config.yaml
model: "contrastive audio-text model"
dataset: "read English sentences (LibriTTS-R)"
vocab_size: 8027
encoder_norm: "layernorm"
encoder_shared_expert: true
text_encoder_activation: "gelu"
text_encoder_experts_per_token: 2
learning_rate: 0.0012
eps: 1e-08
max_steps: 5000
Rows from block 2 of the text encoder of a small contrastive audio-text model, named by matrix and row number. Rows with one number belong to one neuron. Each number is 200 + 40 x the weight over its row's rms, rounded and kept within 0 to 999. All counts start at 0.
After each neuron's rows are labels from the 100 texts, of 14976, where the neuron reaches its highest value: "fires on" is the input token at the peak. Only what is clearly more common there than usual is listed. The data: read English sentences (LibriTTS-R). In brackets: how many of the 100.
# fc1: MLP up (text_encoder.blocks.2.mlp.fc1.weight, 256x128), inputs 0-127
# fc2: MLP down (text_encoder.blocks.2.mlp.fc2.weight, 128x256, transposed), outputs 0-127

fc1.22,192,205,217,177,155,181,234,207,268,197,190,267,178,159,202,95,160,163,219,225,227,160,252,240,211,237,238,225,242,201,165,202,264,260,207,240,157,242,287,203,197,206,178,174,200,211,195,199,140,187,103,220,147,227,227,234,230,231,146,243,255,137,162,206,203,269,256,112,152,218,247,225,218,178,221,137,195,233,156,192,209,205,148,174,175,204,201,175,255,213,229,150,136,178,184,185,273,208,170,214,211,218,214,242,143,236,138,209,172,258,219,248,135,229,284,151,167,246,183,217,190,158,222,289,157,181,193,133
fc2.22,220,147,254,241,247,64,148,226,255,225,277,226,153,230,163,193,217,190,192,118,237,238,207,169,189,170,242,266,209,237,184,163,245,229,177,267,211,219,282,184,208,218,119,221,186,180,165,209,183,208,231,316,236,141,254,221,170,183,231,222,192,196,194,225,187,197,230,282,238,171,189,144,250,214,195,263,182,156,207,204,231,223,224,181,187,293,139,178,226,242,205,167,135,184,157,202,145,169,225,148,228,205,182,227,240,182,166,206,195,209,205,260,145,234,176,215,196,231,214,188,200,188,227,232,249,203,195,309
fires on: "<end>" (36); "girl" (9)

fc1.243,190,129,203,159,171,257,105,192,221,313,168,241,212,188,201,272,189,167,169,267,157,183,209,172,164,203,222,226,246,192,194,187,153,217,170,245,179,234,133,225,249,177,195,168,282,242,195,203,151,181,196,177,254,167,154,120,209,202,184,238,238,182,220,269,191,190,246,211,187,208,181,199,254,235,225,208,202,214,157,231,117,235,220,233,199,173,179,164,233,137,226,171,231,97,202,193,223,146,254,248,220,153,193,205,162,320,174,109,266,171,153,182,200,207,188,167,187,191,146,268,252,207,201,209,166,221,222,233
fc2.243,180,211,213,178,230,222,266,206,175,172,270,183,223,175,231,210,180,168,190,286,212,191,205,176,171,147,177,195,178,226,171,206,216,168,214,195,156,199,139,185,153,136,155,221,263,185,185,233,197,220,198,101,236,295,205,167,218,217,247,231,225,142,117,161,164,224,128,169,135,241,275,194,222,202,181,132,185,191,135,170,177,237,148,218,259,189,146,156,237,182,220,229,201,244,187,169,143,242,106,126,209,282,171,211,206,195,260,159,216,134,247,136,158,168,223,229,222,142,159,262,192,183,181,254,253,220,214,192
fires on: "<end>" (86)

fc1.130,208,203,186,141,277,239,170,169,195,231,182,258,141,277,186,222,242,188,206,194,191,240,242,166,253,199,241,132,147,223,201,202,214,186,204,149,248,220,196,138,144,163,226,204,275,282,184,186,204,290,196,172,186,264,220,159,180,241,218,202,179,170,227,189,160,232,137,186,167,237,189,252,165,240,266,246,227,193,180,190,190,179,101,179,226,228,234,240,177,193,171,281,138,223,154,192,121,222,210,189,226,177,281,187,202,169,149,197,182,210,208,239,163,179,216,186,247,188,56,235,194,219,272,162,224,246,159,194
fc2.130,216,244,181,78,198,217,235,195,196,261,237,228,182,133,206,203,216,152,113,277,158,210,181,163,195,187,266,242,202,224,142,230,283,210,207,234,194,186,256,243,298,208,147,166,203,108,181,197,208,228,228,188,223,279,218,203,227,235,218,160,227,252,228,157,176,255,223,197,164,219,163,209,246,193,132,206,210,198,159,182,188,184,179,176,245,191,230,130,247,161,228,190,193,198,132,147,231,219,182,251,267,224,216,213,208,151,259,232,254,250,203,169,177,158,295,214,202,199,166,206,224,210,279,238,247,218,128,216
fires on: "people" (11)

fc1.110,272,155,203,137,169,129,168,212,206,166,153,201,192,156,181,218,216,210,239,212,260,192,239,186,92,232,168,185,221,154,128,137,107,141,206,230,183,148,231,155,229,163,157,184,182,233,245,219,232,217,232,244,201,219,259,266,229,196,211,240,178,259,161,243,132,194,152,169,212,164,205,202,183,180,226,256,250,252,180,158,264,221,230,154,241,237,239,179,122,185,144,175,209,145,164,262,211,221,239,234,197,165,193,140,231,197,200,222,285,265,210,251,149,264,202,200,196,198,154,246,248,201,156,232,255,170,211,154
fc2.110,276,227,162,191,250,127,166,195,204,180,221,198,248,202,220,222,213,162,170,203,223,141,238,185,139,234,190,306,237,218,201,193,277,169,185,197,233,193,194,181,223,186,147,238,198,213,161,265,172,180,198,178,137,158,153,267,203,216,212,153,198,113,244,132,206,229,242,134,291,201,159,208,215,144,177,230,142,214,200,234,210,209,237,155,169,131,221,174,230,180,237,232,238,212,193,202,190,189,156,202,202,110,320,249,134,246,178,165,162,167,193,207,201,133,194,201,282,210,277,223,171,205,242,179,239,170,145,177
fires on: "his" (28); "same" (9)

fc1.247,197,158,207,181,213,212,251,232,123,195,256,216,202,234,156,195,170,229,113,236,209,176,177,208,209,125,182,182,281,195,258,232,215,202,220,242,73,165,193,216,194,213,172,163,199,224,224,240,171,186,167,207,237,205,215,214,173,171,242,188,250,285,163,156,241,187,271,145,253,205,201,214,203,229,207,220,240,255,95,248,136,219,208,211,172,168,178,140,189,194,171,219,143,218,241,202,161,203,221,230,257,200,208,157,130,172,141,183,235,224,74,188,209,204,215,177,151,272,197,244,216,169,276,254,211,186,138,152
fc2.247,230,138,208,192,155,152,218,194,295,132,208,219,170,132,180,288,106,164,210,238,192,217,165,160,262,234,280,177,240,237,204,169,198,119,169,102,141,146,162,213,169,152,214,221,215,177,218,227,222,191,247,148,188,170,195,158,230,176,164,216,181,271,194,201,178,250,182,267,226,148,271,182,245,139,223,150,235,167,248,204,190,228,267,222,242,236,256,161,181,199,160,235,120,184,228,208,214,137,201,186,238,175,188,212,219,203,188,174,184,227,248,194,259,227,146,188,213,226,238,189,199,199,260,211,157,242,273,161
fires on: "<end>" (93)

fc1.6,173,273,197,141,220,178,170,213,264,198,187,241,214,206,208,249,204,157,213,182,168,210,174,157,180,154,269,197,169,207,220,215,280,160,237,222,163,126,206,199,139,235,186,228,198,246,204,149,206,170,171,236,197,217,236,147,161,273,166,197,229,186,222,160,107,248,181,239,227,171,246,128,249,198,205,153,196,180,206,236,179,152,108,203,163,209,138,261,201,208,171,106,172,200,174,205,200,219,256,296,228,259,208,228,163,290,224,140,220,214,285,201,258,202,248,211,200,261,189,224,119,138,173,243,193,234,215,213
fc2.6,162,90,194,229,212,144,162,225,170,159,175,141,194,148,169,200,229,165,194,209,230,246,232,188,155,284,138,214,205,243,156,187,183,205,171,124,261,126,211,174,143,167,239,168,196,232,117,148,249,217,217,257,227,158,188,190,206,173,181,227,186,208,215,193,226,159,161,277,151,231,214,189,185,220,188,210,247,192,263,177,207,176,167,185,120,224,200,213,290,134,190,216,193,190,168,217,252,156,279,200,230,262,209,208,272,167,197,243,144,190,274,132,221,256,230,270,282,162,191,189,226,225,233,190,171,199,206,153
fires on: "time" (7)

fc1.129,120,201,190,242,287,259,191,195,190,128,166,224,191,125,197,212,227,219,115,181,135,134,248,171,145,248,234,231,248,198,196,180,252,192,217,282,254,192,176,217,203,231,143,232,233,153,124,141,155,287,149,267,189,205,226,224,126,209,187,196,230,113,151,202,174,220,193,201,153,230,239,197,255,237,178,208,206,236,174,168,239,191,134,161,181,206,132,201,253,169,147,177,233,183,149,162,158,196,214,262,159,148,199,251,195,222,216,190,240,199,281,224,218,225,164,146,181,175,167,208,209,188,209,223,270,170,194,222
fc2.129,278,178,193,229,160,183,200,192,154,210,221,272,242,241,208,199,250,210,168,258,266,192,242,155,233,213,290,163,230,189,167,252,254,236,212,231,194,188,199,177,194,223,224,232,100,247,202,285,183,170,197,195,169,182,225,239,119,160,242,229,180,215,258,150,249,233,150,193,235,197,141,195,200,195,252,279,241,228,228,253,143,265,174,258,226,160,260,250,153,220,197,214,182,166,197,76,197,244,227,197,153,279,263,246,178,223,216,169,217,146,164,157,187,223,226,187,206,220,202,238,252,187,203,239,248,243,225,210
fires on: "what" (21); "oh" (15)

fc1.115,163,165,172,147,200,187,188,286,212,161,185,206,253,237,216,196,217,137,184,225,265,206,197,217,256,200,150,217,164,214,185,242,168,199,156,220,165,177,204,222,144,198,285,234,206,275,146,198,90,216,172,258,221,165,191,204,178,203,173,110,191,230,248,115,120,168,263,221,182,213,178,221,200,295,206,226,268,131,217,157,181,201,187,166,188,227,211,270,219,214,213,125,225,225,137,226,258,253,209,177,166,237,196,216,201,202,165,121,254,290,204,216,215,259,217,238,233,236,208,163,188,189,136,197,146,177,232,219
fc2.115,164,234,115,223,165,181,190,130,217,206,206,194,232,193,250,211,337,154,217,162,176,167,188,221,173,222,225,262,174,227,178,205,187,229,201,140,221,271,215,276,170,167,182,249,202,247,143,207,189,179,213,255,212,195,157,189,140,153,263,186,221,214,190,212,181,140,186,115,199,248,190,180,173,202,159,201,189,139,235,229,170,241,159,208,150,256,204,145,207,269,238,225,167,191,280,177,238,207,248,255,225,159,227,116,197,198,261,192,207,213,294,232,251,203,193,225,304,175,222,162,222,237,242,220,175,124,202,187
fires on: "time" (23); "so" (15); "house" (7)

fc1.150,216,157,199,215,184,155,184,196,176,125,204,157,135,223,206,176,153,225,158,290,145,193,243,185,149,93,207,290,183,200,214,140,92,183,238,247,174,243,215,222,194,165,213,183,186,166,241,264,237,167,239,186,157,166,158,153,143,164,181,185,166,174,155,170,115,226,285,157,168,199,246,227,216,243,213,218,167,177,223,247,188,194,206,157,157,186,222,195,198,247,211,172,241,246,209,279,173,152,237,147,244,195,187,242,241,275,214,189,120,186,218,217,165,271,205,230,170,187,186,196,215,125,195,225,230,183,272,230
fc2.150,239,184,226,208,264,126,165,222,196,226,253,203,221,215,160,183,188,195,178,170,219,137,219,203,246,203,262,120,171,226,256,170,213,184,266,218,216,163,220,170,216,175,215,231,135,189,139,138,212,204,184,256,251,186,184,200,233,177,140,185,243,176,282,203,98,187,129,165,215,212,187,159,120,261,196,162,167,184,172,224,155,185,173,262,226,126,178,229,144,142,183,181,176,187,268,217,205,172,190,180,259,305,153,149,186,241,140,223,204,234,165,229,207,200,234,204,203,220,208,217,214,193,98,221,101,209,158,249
fires on: "<end>" (85)

fc1.23,153,179,153,197,164,230,214,178,192,252,172,261,270,222,284,171,163,163,229,247,238,261,237,224,272,225,232,154,190,185,196,151,210,188,266,242,201,247,188,251,227,229,248,210,280,222,169,177,128,223,170,146,230,137,304,228,208,152,219,133,222,146,220,183,210,186,214,237,180,149,159,287,96,182,228,216,223,196,179,218,225,165,257,226,242,176,238,250,243,207,204,208,159,270,225,179,145,208,155,276,196,210,194,221,165,212,197,192,216,163,198,164,146,204,210,262,171,146,136,204,165,231,162,253,132,201,214,181
fc2.23,235,143,149,195,220,275,195,153,154,187,237,222,225,279,193,155,222,221,115,121,187,193,191,245,122,214,233,231,185,198,229,193,172,174,234,214,253,240,211,131,227,241,203,231,211,202,209,188,164,174,174,240,135,191,165,232,166,236,172,144,156,250,176,226,220,222,211,170,198,246,235,168,264,99,127,190,224,228,211,207,239,218,140,182,242,178,185,189,226,217,314,220,124,192,199,161,177,269,142,185,199,141,208,110,168,239,256,245,142,207,239,152,225,244,243,212,255,225,203,229,138,246,223,211,239,168,194,222
fires on: "been" (19); "never" (14); "other" (7); "now" (7)

fc1.12,252,128,222,244,187,236,174,140,203,207,250,173,223,184,180,184,200,220,222,182,252,141,212,121,258,195,144,268,209,122,196,157,201,196,219,198,192,227,115,162,236,251,185,139,216,209,234,193,206,274,224,214,192,196,176,201,205,161,208,232,168,152,141,272,228,180,238,171,270,199,240,252,166,224,146,300,150,168,157,177,200,189,177,167,195,165,245,159,228,188,190,164,104,212,211,201,218,253,229,179,211,240,255,235,167,150,237,200,142,314,145,228,117,219,158,204,176,205,158,141,211,158,190,178,163,183,266,189
fc2.12,263,155,116,249,160,246,214,134,172,250,153,181,176,151,207,246,249,187,173,142,259,184,193,190,240,251,137,245,233,274,225,206,210,213,263,140,212,152,183,163,198,173,188,194,197,200,165,221,260,177,179,177,140,159,142,209,162,187,209,171,192,167,234,241,186,182,177,130,135,197,221,174,114,263,260,204,214,231,228,193,204,164,188,211,254,163,251,143,171,217,217,206,210,163,270,182,204,166,204,183,198,142,180,182,243,118,132,190,188,274,174,308,274,193,216,203,225,186,191,291,244,166,219,194,215,145,185,187
fires on: "people" (33); "it" (12); "replied" (9)

fc1.202,276,243,171,203,117,74,175,231,180,187,163,226,226,282,225,215,210,109,263,257,229,181,165,243,242,206,212,192,154,209,217,169,157,214,235,229,216,276,168,121,208,221,176,172,196,235,234,116,147,239,209,187,187,244,134,218,189,174,175,218,264,191,266,190,230,154,202,224,175,187,225,172,215,146,174,204,218,200,196,173,205,127,261,165,198,209,218,184,246,194,167,122,133,148,197,254,148,140,202,264,141,288,219,217,234,207,223,185,191,190,259,178,222,168,187,201,229,163,166,249,190,157,230,190,208,243,182,145
fc2.202,193,191,120,137,261,191,182,163,134,250,200,202,264,221,202,210,220,168,180,206,221,258,238,204,192,176,238,218,165,194,176,190,211,196,221,225,246,189,161,248,138,173,197,239,251,191,175,177,286,143,127,143,249,147,269,166,156,181,219,158,150,197,237,239,156,280,105,184,129,212,197,237,175,242,225,169,257,206,211,247,217,169,211,236,250,199,218,113,218,233,233,261,207,234,106,227,136,275,244,183,208,227,155,251,212,222,182,181,145,164,215,137,210,209,231,225,155,172,209,218,271,257,182,151,230,206,198,194
fires on: "<end>" (81)