A small contrastive audio-text model, trained from scratch: text encoder num experts 8.
Rows from block 6 of the audio encoder of a small contrastive audio-text model, named by matrix and row number. Rows with one number within an expert belong to one neuron, the router's apart. Each number is 500 + 50 x the weight over its row's rms, rounded and kept within 0 to 999. All counts start at 0. Numbers have three digits each.
Before each expert's rows are labels from the 100 clips, of 14976, where the router gives the expert most weight on average: "top examples" is what is common among them. Only what is clearly more common there than usual is listed. The data: read English sentences (LibriTTS-R). In brackets: how many of the 100.
# router: slot weights (encoder.blocks.6.mlp.router.weight, 32x160), inputs 54-107
# up: expert up (encoder.blocks.6.mlp.up, 32x32x160), inputs 54-107
# down: expert down (encoder.blocks.6.mlp.down, 32x160x32, transposed), outputs 54-107

# expert 26
top examples: the word "i" (58); text has "you" (32)
router.26:426533548436453517507506374474452441434475455558553388541511532483505461580544510455460528578598532518517626464535513521496559507529548501531540449464475410540512
up.0:496521434500478459516527556526550495555444429479519518493458485431456542580436497471510547480444508502511543559570527393508450510474450574519450494529584470429437
down.0:514532604463481538504548518403449463503494529660575443480503603444414452501503616525495513516487481498460467483455508526486515477521463522395425419502492488471512
up.1:490480509519512550523517465501567561454586494474422424477453618423461509495582409529471366507523565485452503546555397474477538457507537451442529497468553541436571
down.1:559481507492413505562529558576508547532519452555445485513440458559551485466521529459437468512501413483521551536636551444568529528562582498413511459481496526519541
up.2:537407460525604499525438496584454490542557502477524534489587433533437466617549570545531533487534396515434451512447500486539479524454563488516529412513397573537533
down.2:546501556583529539558474546531470570501581532461444471537474458477462483482536509555551446461421541567450494444507503422421632405517495505522540508545589450451527
up.3:430540431446477516546557455539544476479479524470438508569492584496438511440547597562418574558531479539545552448554527604533535490539564518484543452472435471484517
down.3:530495479471491480542566473524396544419431578472469536587509561565493482502604544527482442493457474614564469483630507510520567472500570496449493463508454463551477
up.4:555477515590550565531447509486474476448527428461533508500471527451468526563550539489500545482525555479484531510484526537551472413525594453491531481523431492558575
down.4:451575466499517485465514518547498496495501521532451421526523543577526470442632508478507518450505512560494520522539349508503471509552573589481542578510571643467456
up.5:562473472523467424595518433531557542543492593373494516535548542482576539427457408517520493522464450497505499505529507514471524476492441428460559512532501497443473
down.5:472470498490459420552599502510580504451495557502483384512483506444491505562450477448463528571513571501530546514395410509471431539514506352586527471525600425530429

# expert 7
top examples: the word "i" (46)
router.7:437532530482457429540567511603539437459405431522437465566403492543566466457512437543549502452532541541581467411497450490508452481506598532573549477447522536533498
up.12:489391544561436574471449515547585514426485509500477485528465441498466425465421569496516465529515516504510559473508538504522543472499570523615459557528616494480529
down.12:559574577517368551502469485490500486431494509465488549499526462531482481504433518510491458451548474567497542483531474544584475494453471557390594485510586626512563
up.13:450509555390535492490488514542517558541490484510440425546479509498517400474514453461450506579555484435402440519470578467567415386533528508555517511509416494465473
down.13:457418466505497535541538443513564441535486534506541464544422438477540489428517490526594439584441601542517554414518521580507554481519446534533491561527455382564373
up.14:547523483452532396499510518466550524596490453470538557384598500577488430467485510520481428486488396527476513525602568535406513426489553529479488497514436406574409
down.14:523552532473441517479467494499367510439536496412545448559594518485435454507508496527413547465557546536455536462511476570476491542488472568449557517543642487460556
up.15:464511494510435412439509468472526466488536455553585513435553417503476558467500488393580447598511544605404465556492441477540521390441511505566489522507445561567347
down.15:499512507534497464532506401510478503561489496425375577489500517442463431482529478553516432448503546439491501533519571483460456498405519567490550442522510551486472
up.16:412514586484478440489587500559452547509534508499467562521665518549507518521524485535473501461535543444460465647562464492472504498483535468475471446496482575555540
down.16:490504475474476515532423533619458458456541502527498478418545605471535620461495489552531551442497525577406480561444479502439554586500483487490443511495469464593535
up.17:496541487586454581481426451486568531525450480536482473471450435418550544464411492429510584480492514516585510551547507591557502525526510519409526425472550609570468
down.17:427574433570520464467467474500493511490512423435513473528469490459488487501518479590479424506491495514504461492490547502546420486558484393420533459451423491558553

# expert 13
top examples: the word "he" (38); the word "his" (36)
router.13:530543524506549591496585533381532516537488534520476497451454411444457435539480486469505504493604451518429455483542485520532577494468483502464590444477534454549513
up.0:538469499421597421447479478531542568498533522487599645571474525546545439454519540544500554543441495550479426524477542506543547529508525530549560496463418424474583
down.0:485513550542529493492473464581488469450500519554521461547593514432505494536511504590498548434458588576461467509444550477549542485492538479551479534537521512561548
up.1:486497556502424455491565510498443568553420485518466434450466456435539511549452504478471511450484513465512451450449502449444514573609518450558478495429430505522467
down.1:411470496444505539438481491470481547577511442521510480499450446482491587473591467469484516520591495519576540570585441502470502600528440587418455409479462542584469
up.2:570562649436471543430521486496440436487409502543510505377450511583503489535472542453463494518452508507456493424479405419485516596471614521580465541491471574605501
down.2:461448412464554620472466526539514555471487577495441482543496540446530526523487500523451506510585504522538502523487493483500479538468497402488575564493389521478458
up.3:488505435483420507456548399466599527442509504485439509498512443595590572446550533553423516564523575446517548533521477476485500536415428455540440512553492483497456
down.3:528553530470512511533381522390503461529436472536532454518478426426460533462463551488481458535542429497528450601429505509538498443444452559512412563584552587501393
up.4:567470459518543386605514434520519453603475476497582481592566406546554421511479488544560539594514500439475524500428469418399503556511378490517518587559540505524473
down.4:523457438498584501524530582468581580487502462492448576613544463511438583550445602509513519548493525464518500454520513442471506552512485536550444529512489558482522
up.5:439522488547535484572551550453692490491471519472516494491468533516486533569443448613515533482549509560513479494501498571483539444441466480436561449446386518426531
down.5:510476485531488498466542463502506567538546563565391461559479497445436492413619468448511470497542552415451487463539490439498528444430502449481520604621419458483514

# expert 15
top examples: the word "said" (68); the word "she" (57)
router.15:539566585537423466429515446506437521464559468486437538532444416482464583532527450489530491529487485526416526532445469496470438526466439426478486493497453561493397
up.12:551435463465482535451600606434464464480479473477506562470413517595475492414574455463511456440538430440433474478460471550506555503645405532428587520403488470567543
down.12:501534437511528514509426480482443460485540486437501397473501526455499522515544448517480538495463499522560537522581477565511426528530522513536514439502478433488521
up.13:565571366510523511456640416598497482549490561490503460547500523533491473500491509518578516531447520538435441491504582463577553604492500475528547506497544564520476
down.13:553469485535506469486527538524509503477376489443477477514563539541525418524494573518520512549486470528448586425485429482524510570506550535546391488528523474442510
up.14:578525474556536480470446527611597559545461476420521472561473500504529358522507387515475534475538483469533474493503535463478491492508553509530476391509518538528493
down.14:487436381474615539529477407602496483500445555570439460545443536547466466519512567539525485475488562501553479533470481543549417482527539547558443515524476579576546
up.15:425475476541463478469513520509491569518501448543544376528580507502521464433503548515537432538405540591435495583507540415461475577536475455457586479504435477456497
down.15:535557490431551469470520553549490500489392472441605494546459484470489496574441469509436592507488544430536521460573451553433445424520448478522438483486459563439526
up.16:512463437527493452529477517529514467441497491444430534523542461490477509467408529523566462483508540452473527521557508421522516590494496527469591500434579569356582
down.16:407417546559485572507390537419352494504510584394510506452538451448536531579592501490461501589475508583473525475436550539486442518489453423591530540477467424456478
up.17:471419539583520549548465514499585508531557538509527549511537477499505481466494506435456424434424496490509581496508514581496590520515592532521463502415440587544554
down.17:440543482478497508531480621566488583549524537427388519548546435514560498458446639477452499440591486388445468485506488468442467526470540548469459525526529463453564

# expert 10
top examples: the word "for" (27)
router.10:557486645479557525502575488488605569472608398514527469462469566489506541524440451496505453504492488580460529499494519431572494465564548422529476449558541472499521
up.0:373483469479544530501527446603393549470551410523560454499435457405501514475443475521482531510443498380454495532547436603507479545525581417421554505499469528533550
down.0:511459417510507492437464468564527474476536455429485460452508523574485469460479486493453542486402449442495603408581516446502612494451428482466511505540534433461527
up.1:501599529479510600510471589476473534423585458551481518496540514509512581471535520470542545474506438479427508524562503503507502586470521501418609474505511499510552
down.1:417414441462577541448415409445502507546388492464486486615489473473512449532558581492553512469534539425522496461495537551463564484422463576498494500500426533500530
up.2:487439545518534574584611518463570404496536479538471427527515511472489493529494428633471545459438538504543515554506503506478475500407430632364470529524523526494441
down.2:410559538549454483520535530506456527548482420414490491500487536456498621452459457580547549471434393474431478439499574462385556449473531571535523515508491423434393
up.3:479558546537435508455490399550478546508575451584581490604524411535490531548520513542411542417523507438528468499466490524560488543470526571589590485471440481476514
down.3:572463451520534567505548512583550431388608538610512498431531488497432525473549494439536424563578594541498490482489562461460500457427572480457442548599506492521495
up.4:519574580438426408515482518461522429553546506383534509454437522519512537470408588510478499426434540473414577486550537554442491490459515465484481504514462482517499
down.4:450517568470430473570462487475471449474579484430528588538361526568434554452440475449496545542423546608496441524413450575470472560498483486587502423492477370467431
up.5:616556528621520499524529538472509447570462360529495502479462577545427433468502457466490460502409540558492469501467488473551503485519451571523504476442531490446546
down.5:455543563525538519391429486506556493457460474593578469494428435575501544491581562514474532525457589442453562578508499538524452426542452465426529499508516443623379

# expert 20
top examples: the word "is" (34)
router.20:524550439468452544560421423536612407502466505555500399520530482454508452438584565492464470539517438552527418558495584506515586445641464453501448519536488562562462
up.0:499404432403448426534489460513433571540481498457554471496502517490524496501539510571439465508537463434474605515544516453515508507539452539541552575505462484490422
down.0:476568469530500518480503551509430501483501484479553441472537392459567451415513504517501471560542461495544524471504492512610487545563437406463463550554481480415452
up.1:574578535496552562468600531535508477513589434566601527498470451536577528516476576496495482516513467592534480512502529516514525491538514502482538505462563456518517
down.1:473505420477406477528505545490481507467460437430480465570447531538369495535445584432442486534475371483500483477540482522536474463551528399533501504406441515519476
up.2:570548541452507520386514524492515475474585473478510457450436506491538526563531570443457433569444454550450456417482489577411484552393454556592561562485555481561475
down.2:546488422441514550575450558544517531513491429516431561408466447488489450536483520405472505539520502532426519537507484510604526572457553499507490480388391465508565
up.3:586484572523588481440574547554476514541514503394558532500520454529562497428537414546502464583518499483529527520502474469474582427613573535498444499490456550428502
down.3:417484480478446529490602540472399590493464456593470518495569495509550426532549553539421591442398510466539491493534592547462488437435545594463442411575520512501446
up.4:468501494462473477496512490573504438529473564552517613535463492535550548475511529571452603513519556507525517453511520499474491547430444395517530481442486473571414
down.4:542491512509505429512527585479468560526472477511515554499407497464443591487535484383535487543445411462366544500479509582460517522519532487480498515508476537498474
up.5:527510488492508565557528553568464501515500533487490426512454515522446424495480514506489552431525542444462644497503480455474527564518440474450491495444507438392627
down.5:460489491561570482452461591566541471479582519517499464456592454450407605463380627468495556544453522502486454505507534536505555516480456440554668461417473515411469

# expert 11
top examples: voice: male (74)
router.11:397451462539479487453479532542392476426456447438406454585579502471479467467621494551511433416432521538438511479480481479456506463522511511512524475531537469461496
up.0:556471477509581457439462541433366590522527489496571486517416485454538477449544424591460487430434550544516558418513546512559579561450468558547483460430536504468513
down.0:528487434451529423493363524477555490519496553460622450554541444572461455498453425521492609440536477505538561571551459449577446443507535495453553477489563508549537
up.1:449390609509507514470491493419475502527542514553490574522466556408502502545499537516549625429409510474538453453447452532572504516502352417421532475500484532469560
down.1:519380445441570615546484528600519489544562469486563548393499581476476472493412431443636485484532536480528480515561473538518480529457456519425547508480491494509413
up.2:478480426444533482447429471503420520520577460579495458559412517458543450545480523481411442522497456452502484502606455374496619451434507514494537472475520539503517
down.2:429420491421531544675476398429549563479574546524463532485561444530482475556521461503561482454518507452390595509540528490469477539462496459432496489454535512456470
up.3:522487446517511479532515530587467598443506486472531435528489483463479538486503441490549541444389481515526538512499537506433553517454471551523507485525527444549552
down.3:514476485560502465480610413528444494519477432526543454435450456417550622499511531552537427554450554485529474582495524531488540476613500555539482510476471514509467
up.4:455472481522569553450590401444476542533462430505436478564498504541461472583474563517504486550549469451456450411519482480484460455540493555540507514410537521452495
down.4:496433511447449452404481533488418595502533546521461521549597522480525502506493556513434427477524468500456442636580520489476574511481603498585424529495451425477508
up.5:473470475406572460567494568526527525605435439541599488409488541511481540486508385478486499514532539527448494542441469536444588454565525528472457526539523493542555
down.5:514478476442465496510522460506450437415482516457528540493460521512491547496505544479457367530569474494534512497524499547476453484520457523532632537549465485514426

# expert 17
top examples: the word "she" (40)
router.17:545472482463461469530446471440511415520542550514506469542593505540488487527515490426482486498444483575483511488467512498496451569443400544535479554442443481467537
up.0:430495455563578410497431560474589529512436520535487522526477547499465429523482541490465404466472546424489544469503541524507571477599461520521593499585467542481520
down.0:470480476525507460515509501516450498413380487529518599486567436501456480476415474511436506577520572504465580506532360500525626494482484496476403484472455416506472
up.1:526481542521511517575439434564525530434484419568628492551447447453553510576589515487541544481550579505475565500559558516418590517418502556467465420350453447548511
down.1:476458506500477425517517462538508450501573524507475495534403424449573545434454557365486521569531440424485571492457497525593535566498492496547428508559462583529513
up.2:431512528429466532547470506577494593450507571548476560458462495523476520479460517527506465535442517486520454447501509495415519430560462534405430494513502619526354
down.2:449408541560500427488579490518473505563505452492527504486532541467438580465577483565517466497423453495602481518482467496461560449507455472476492414499506473434485
up.3:439537565507518540515462404532579476522590460527581564364441587567478517479545532522487499553576457464473539587501529571509461555513462417523509515393590467548480
down.3:568486510664430539545603541495512509487508503487491453531487466495427486488537520486533536503546508443512486532517525522573558431561488503485520507495508505556453
up.4:522477457490433585529500495496470555515519535538546529514554533501474503519506547548549496412468439468579523495420415515493482561549565478436468531548594475469543
down.4:429465523443442578512519609406570471480574471540480512540453451433515450445569584485507548480432581559443507557463506460529563402543578559404535531549551474444522
up.5:478428437548526467550452413526502468524489500518467548517576502482470531599464430520510562504453587439515473598517480577498467455529566430420573555539485503415478
down.5:495500472516486575496467555438572505540433491544531489528490520447599573558382507583477511460583500537578534435516504446575532597479445449476422490458538542430556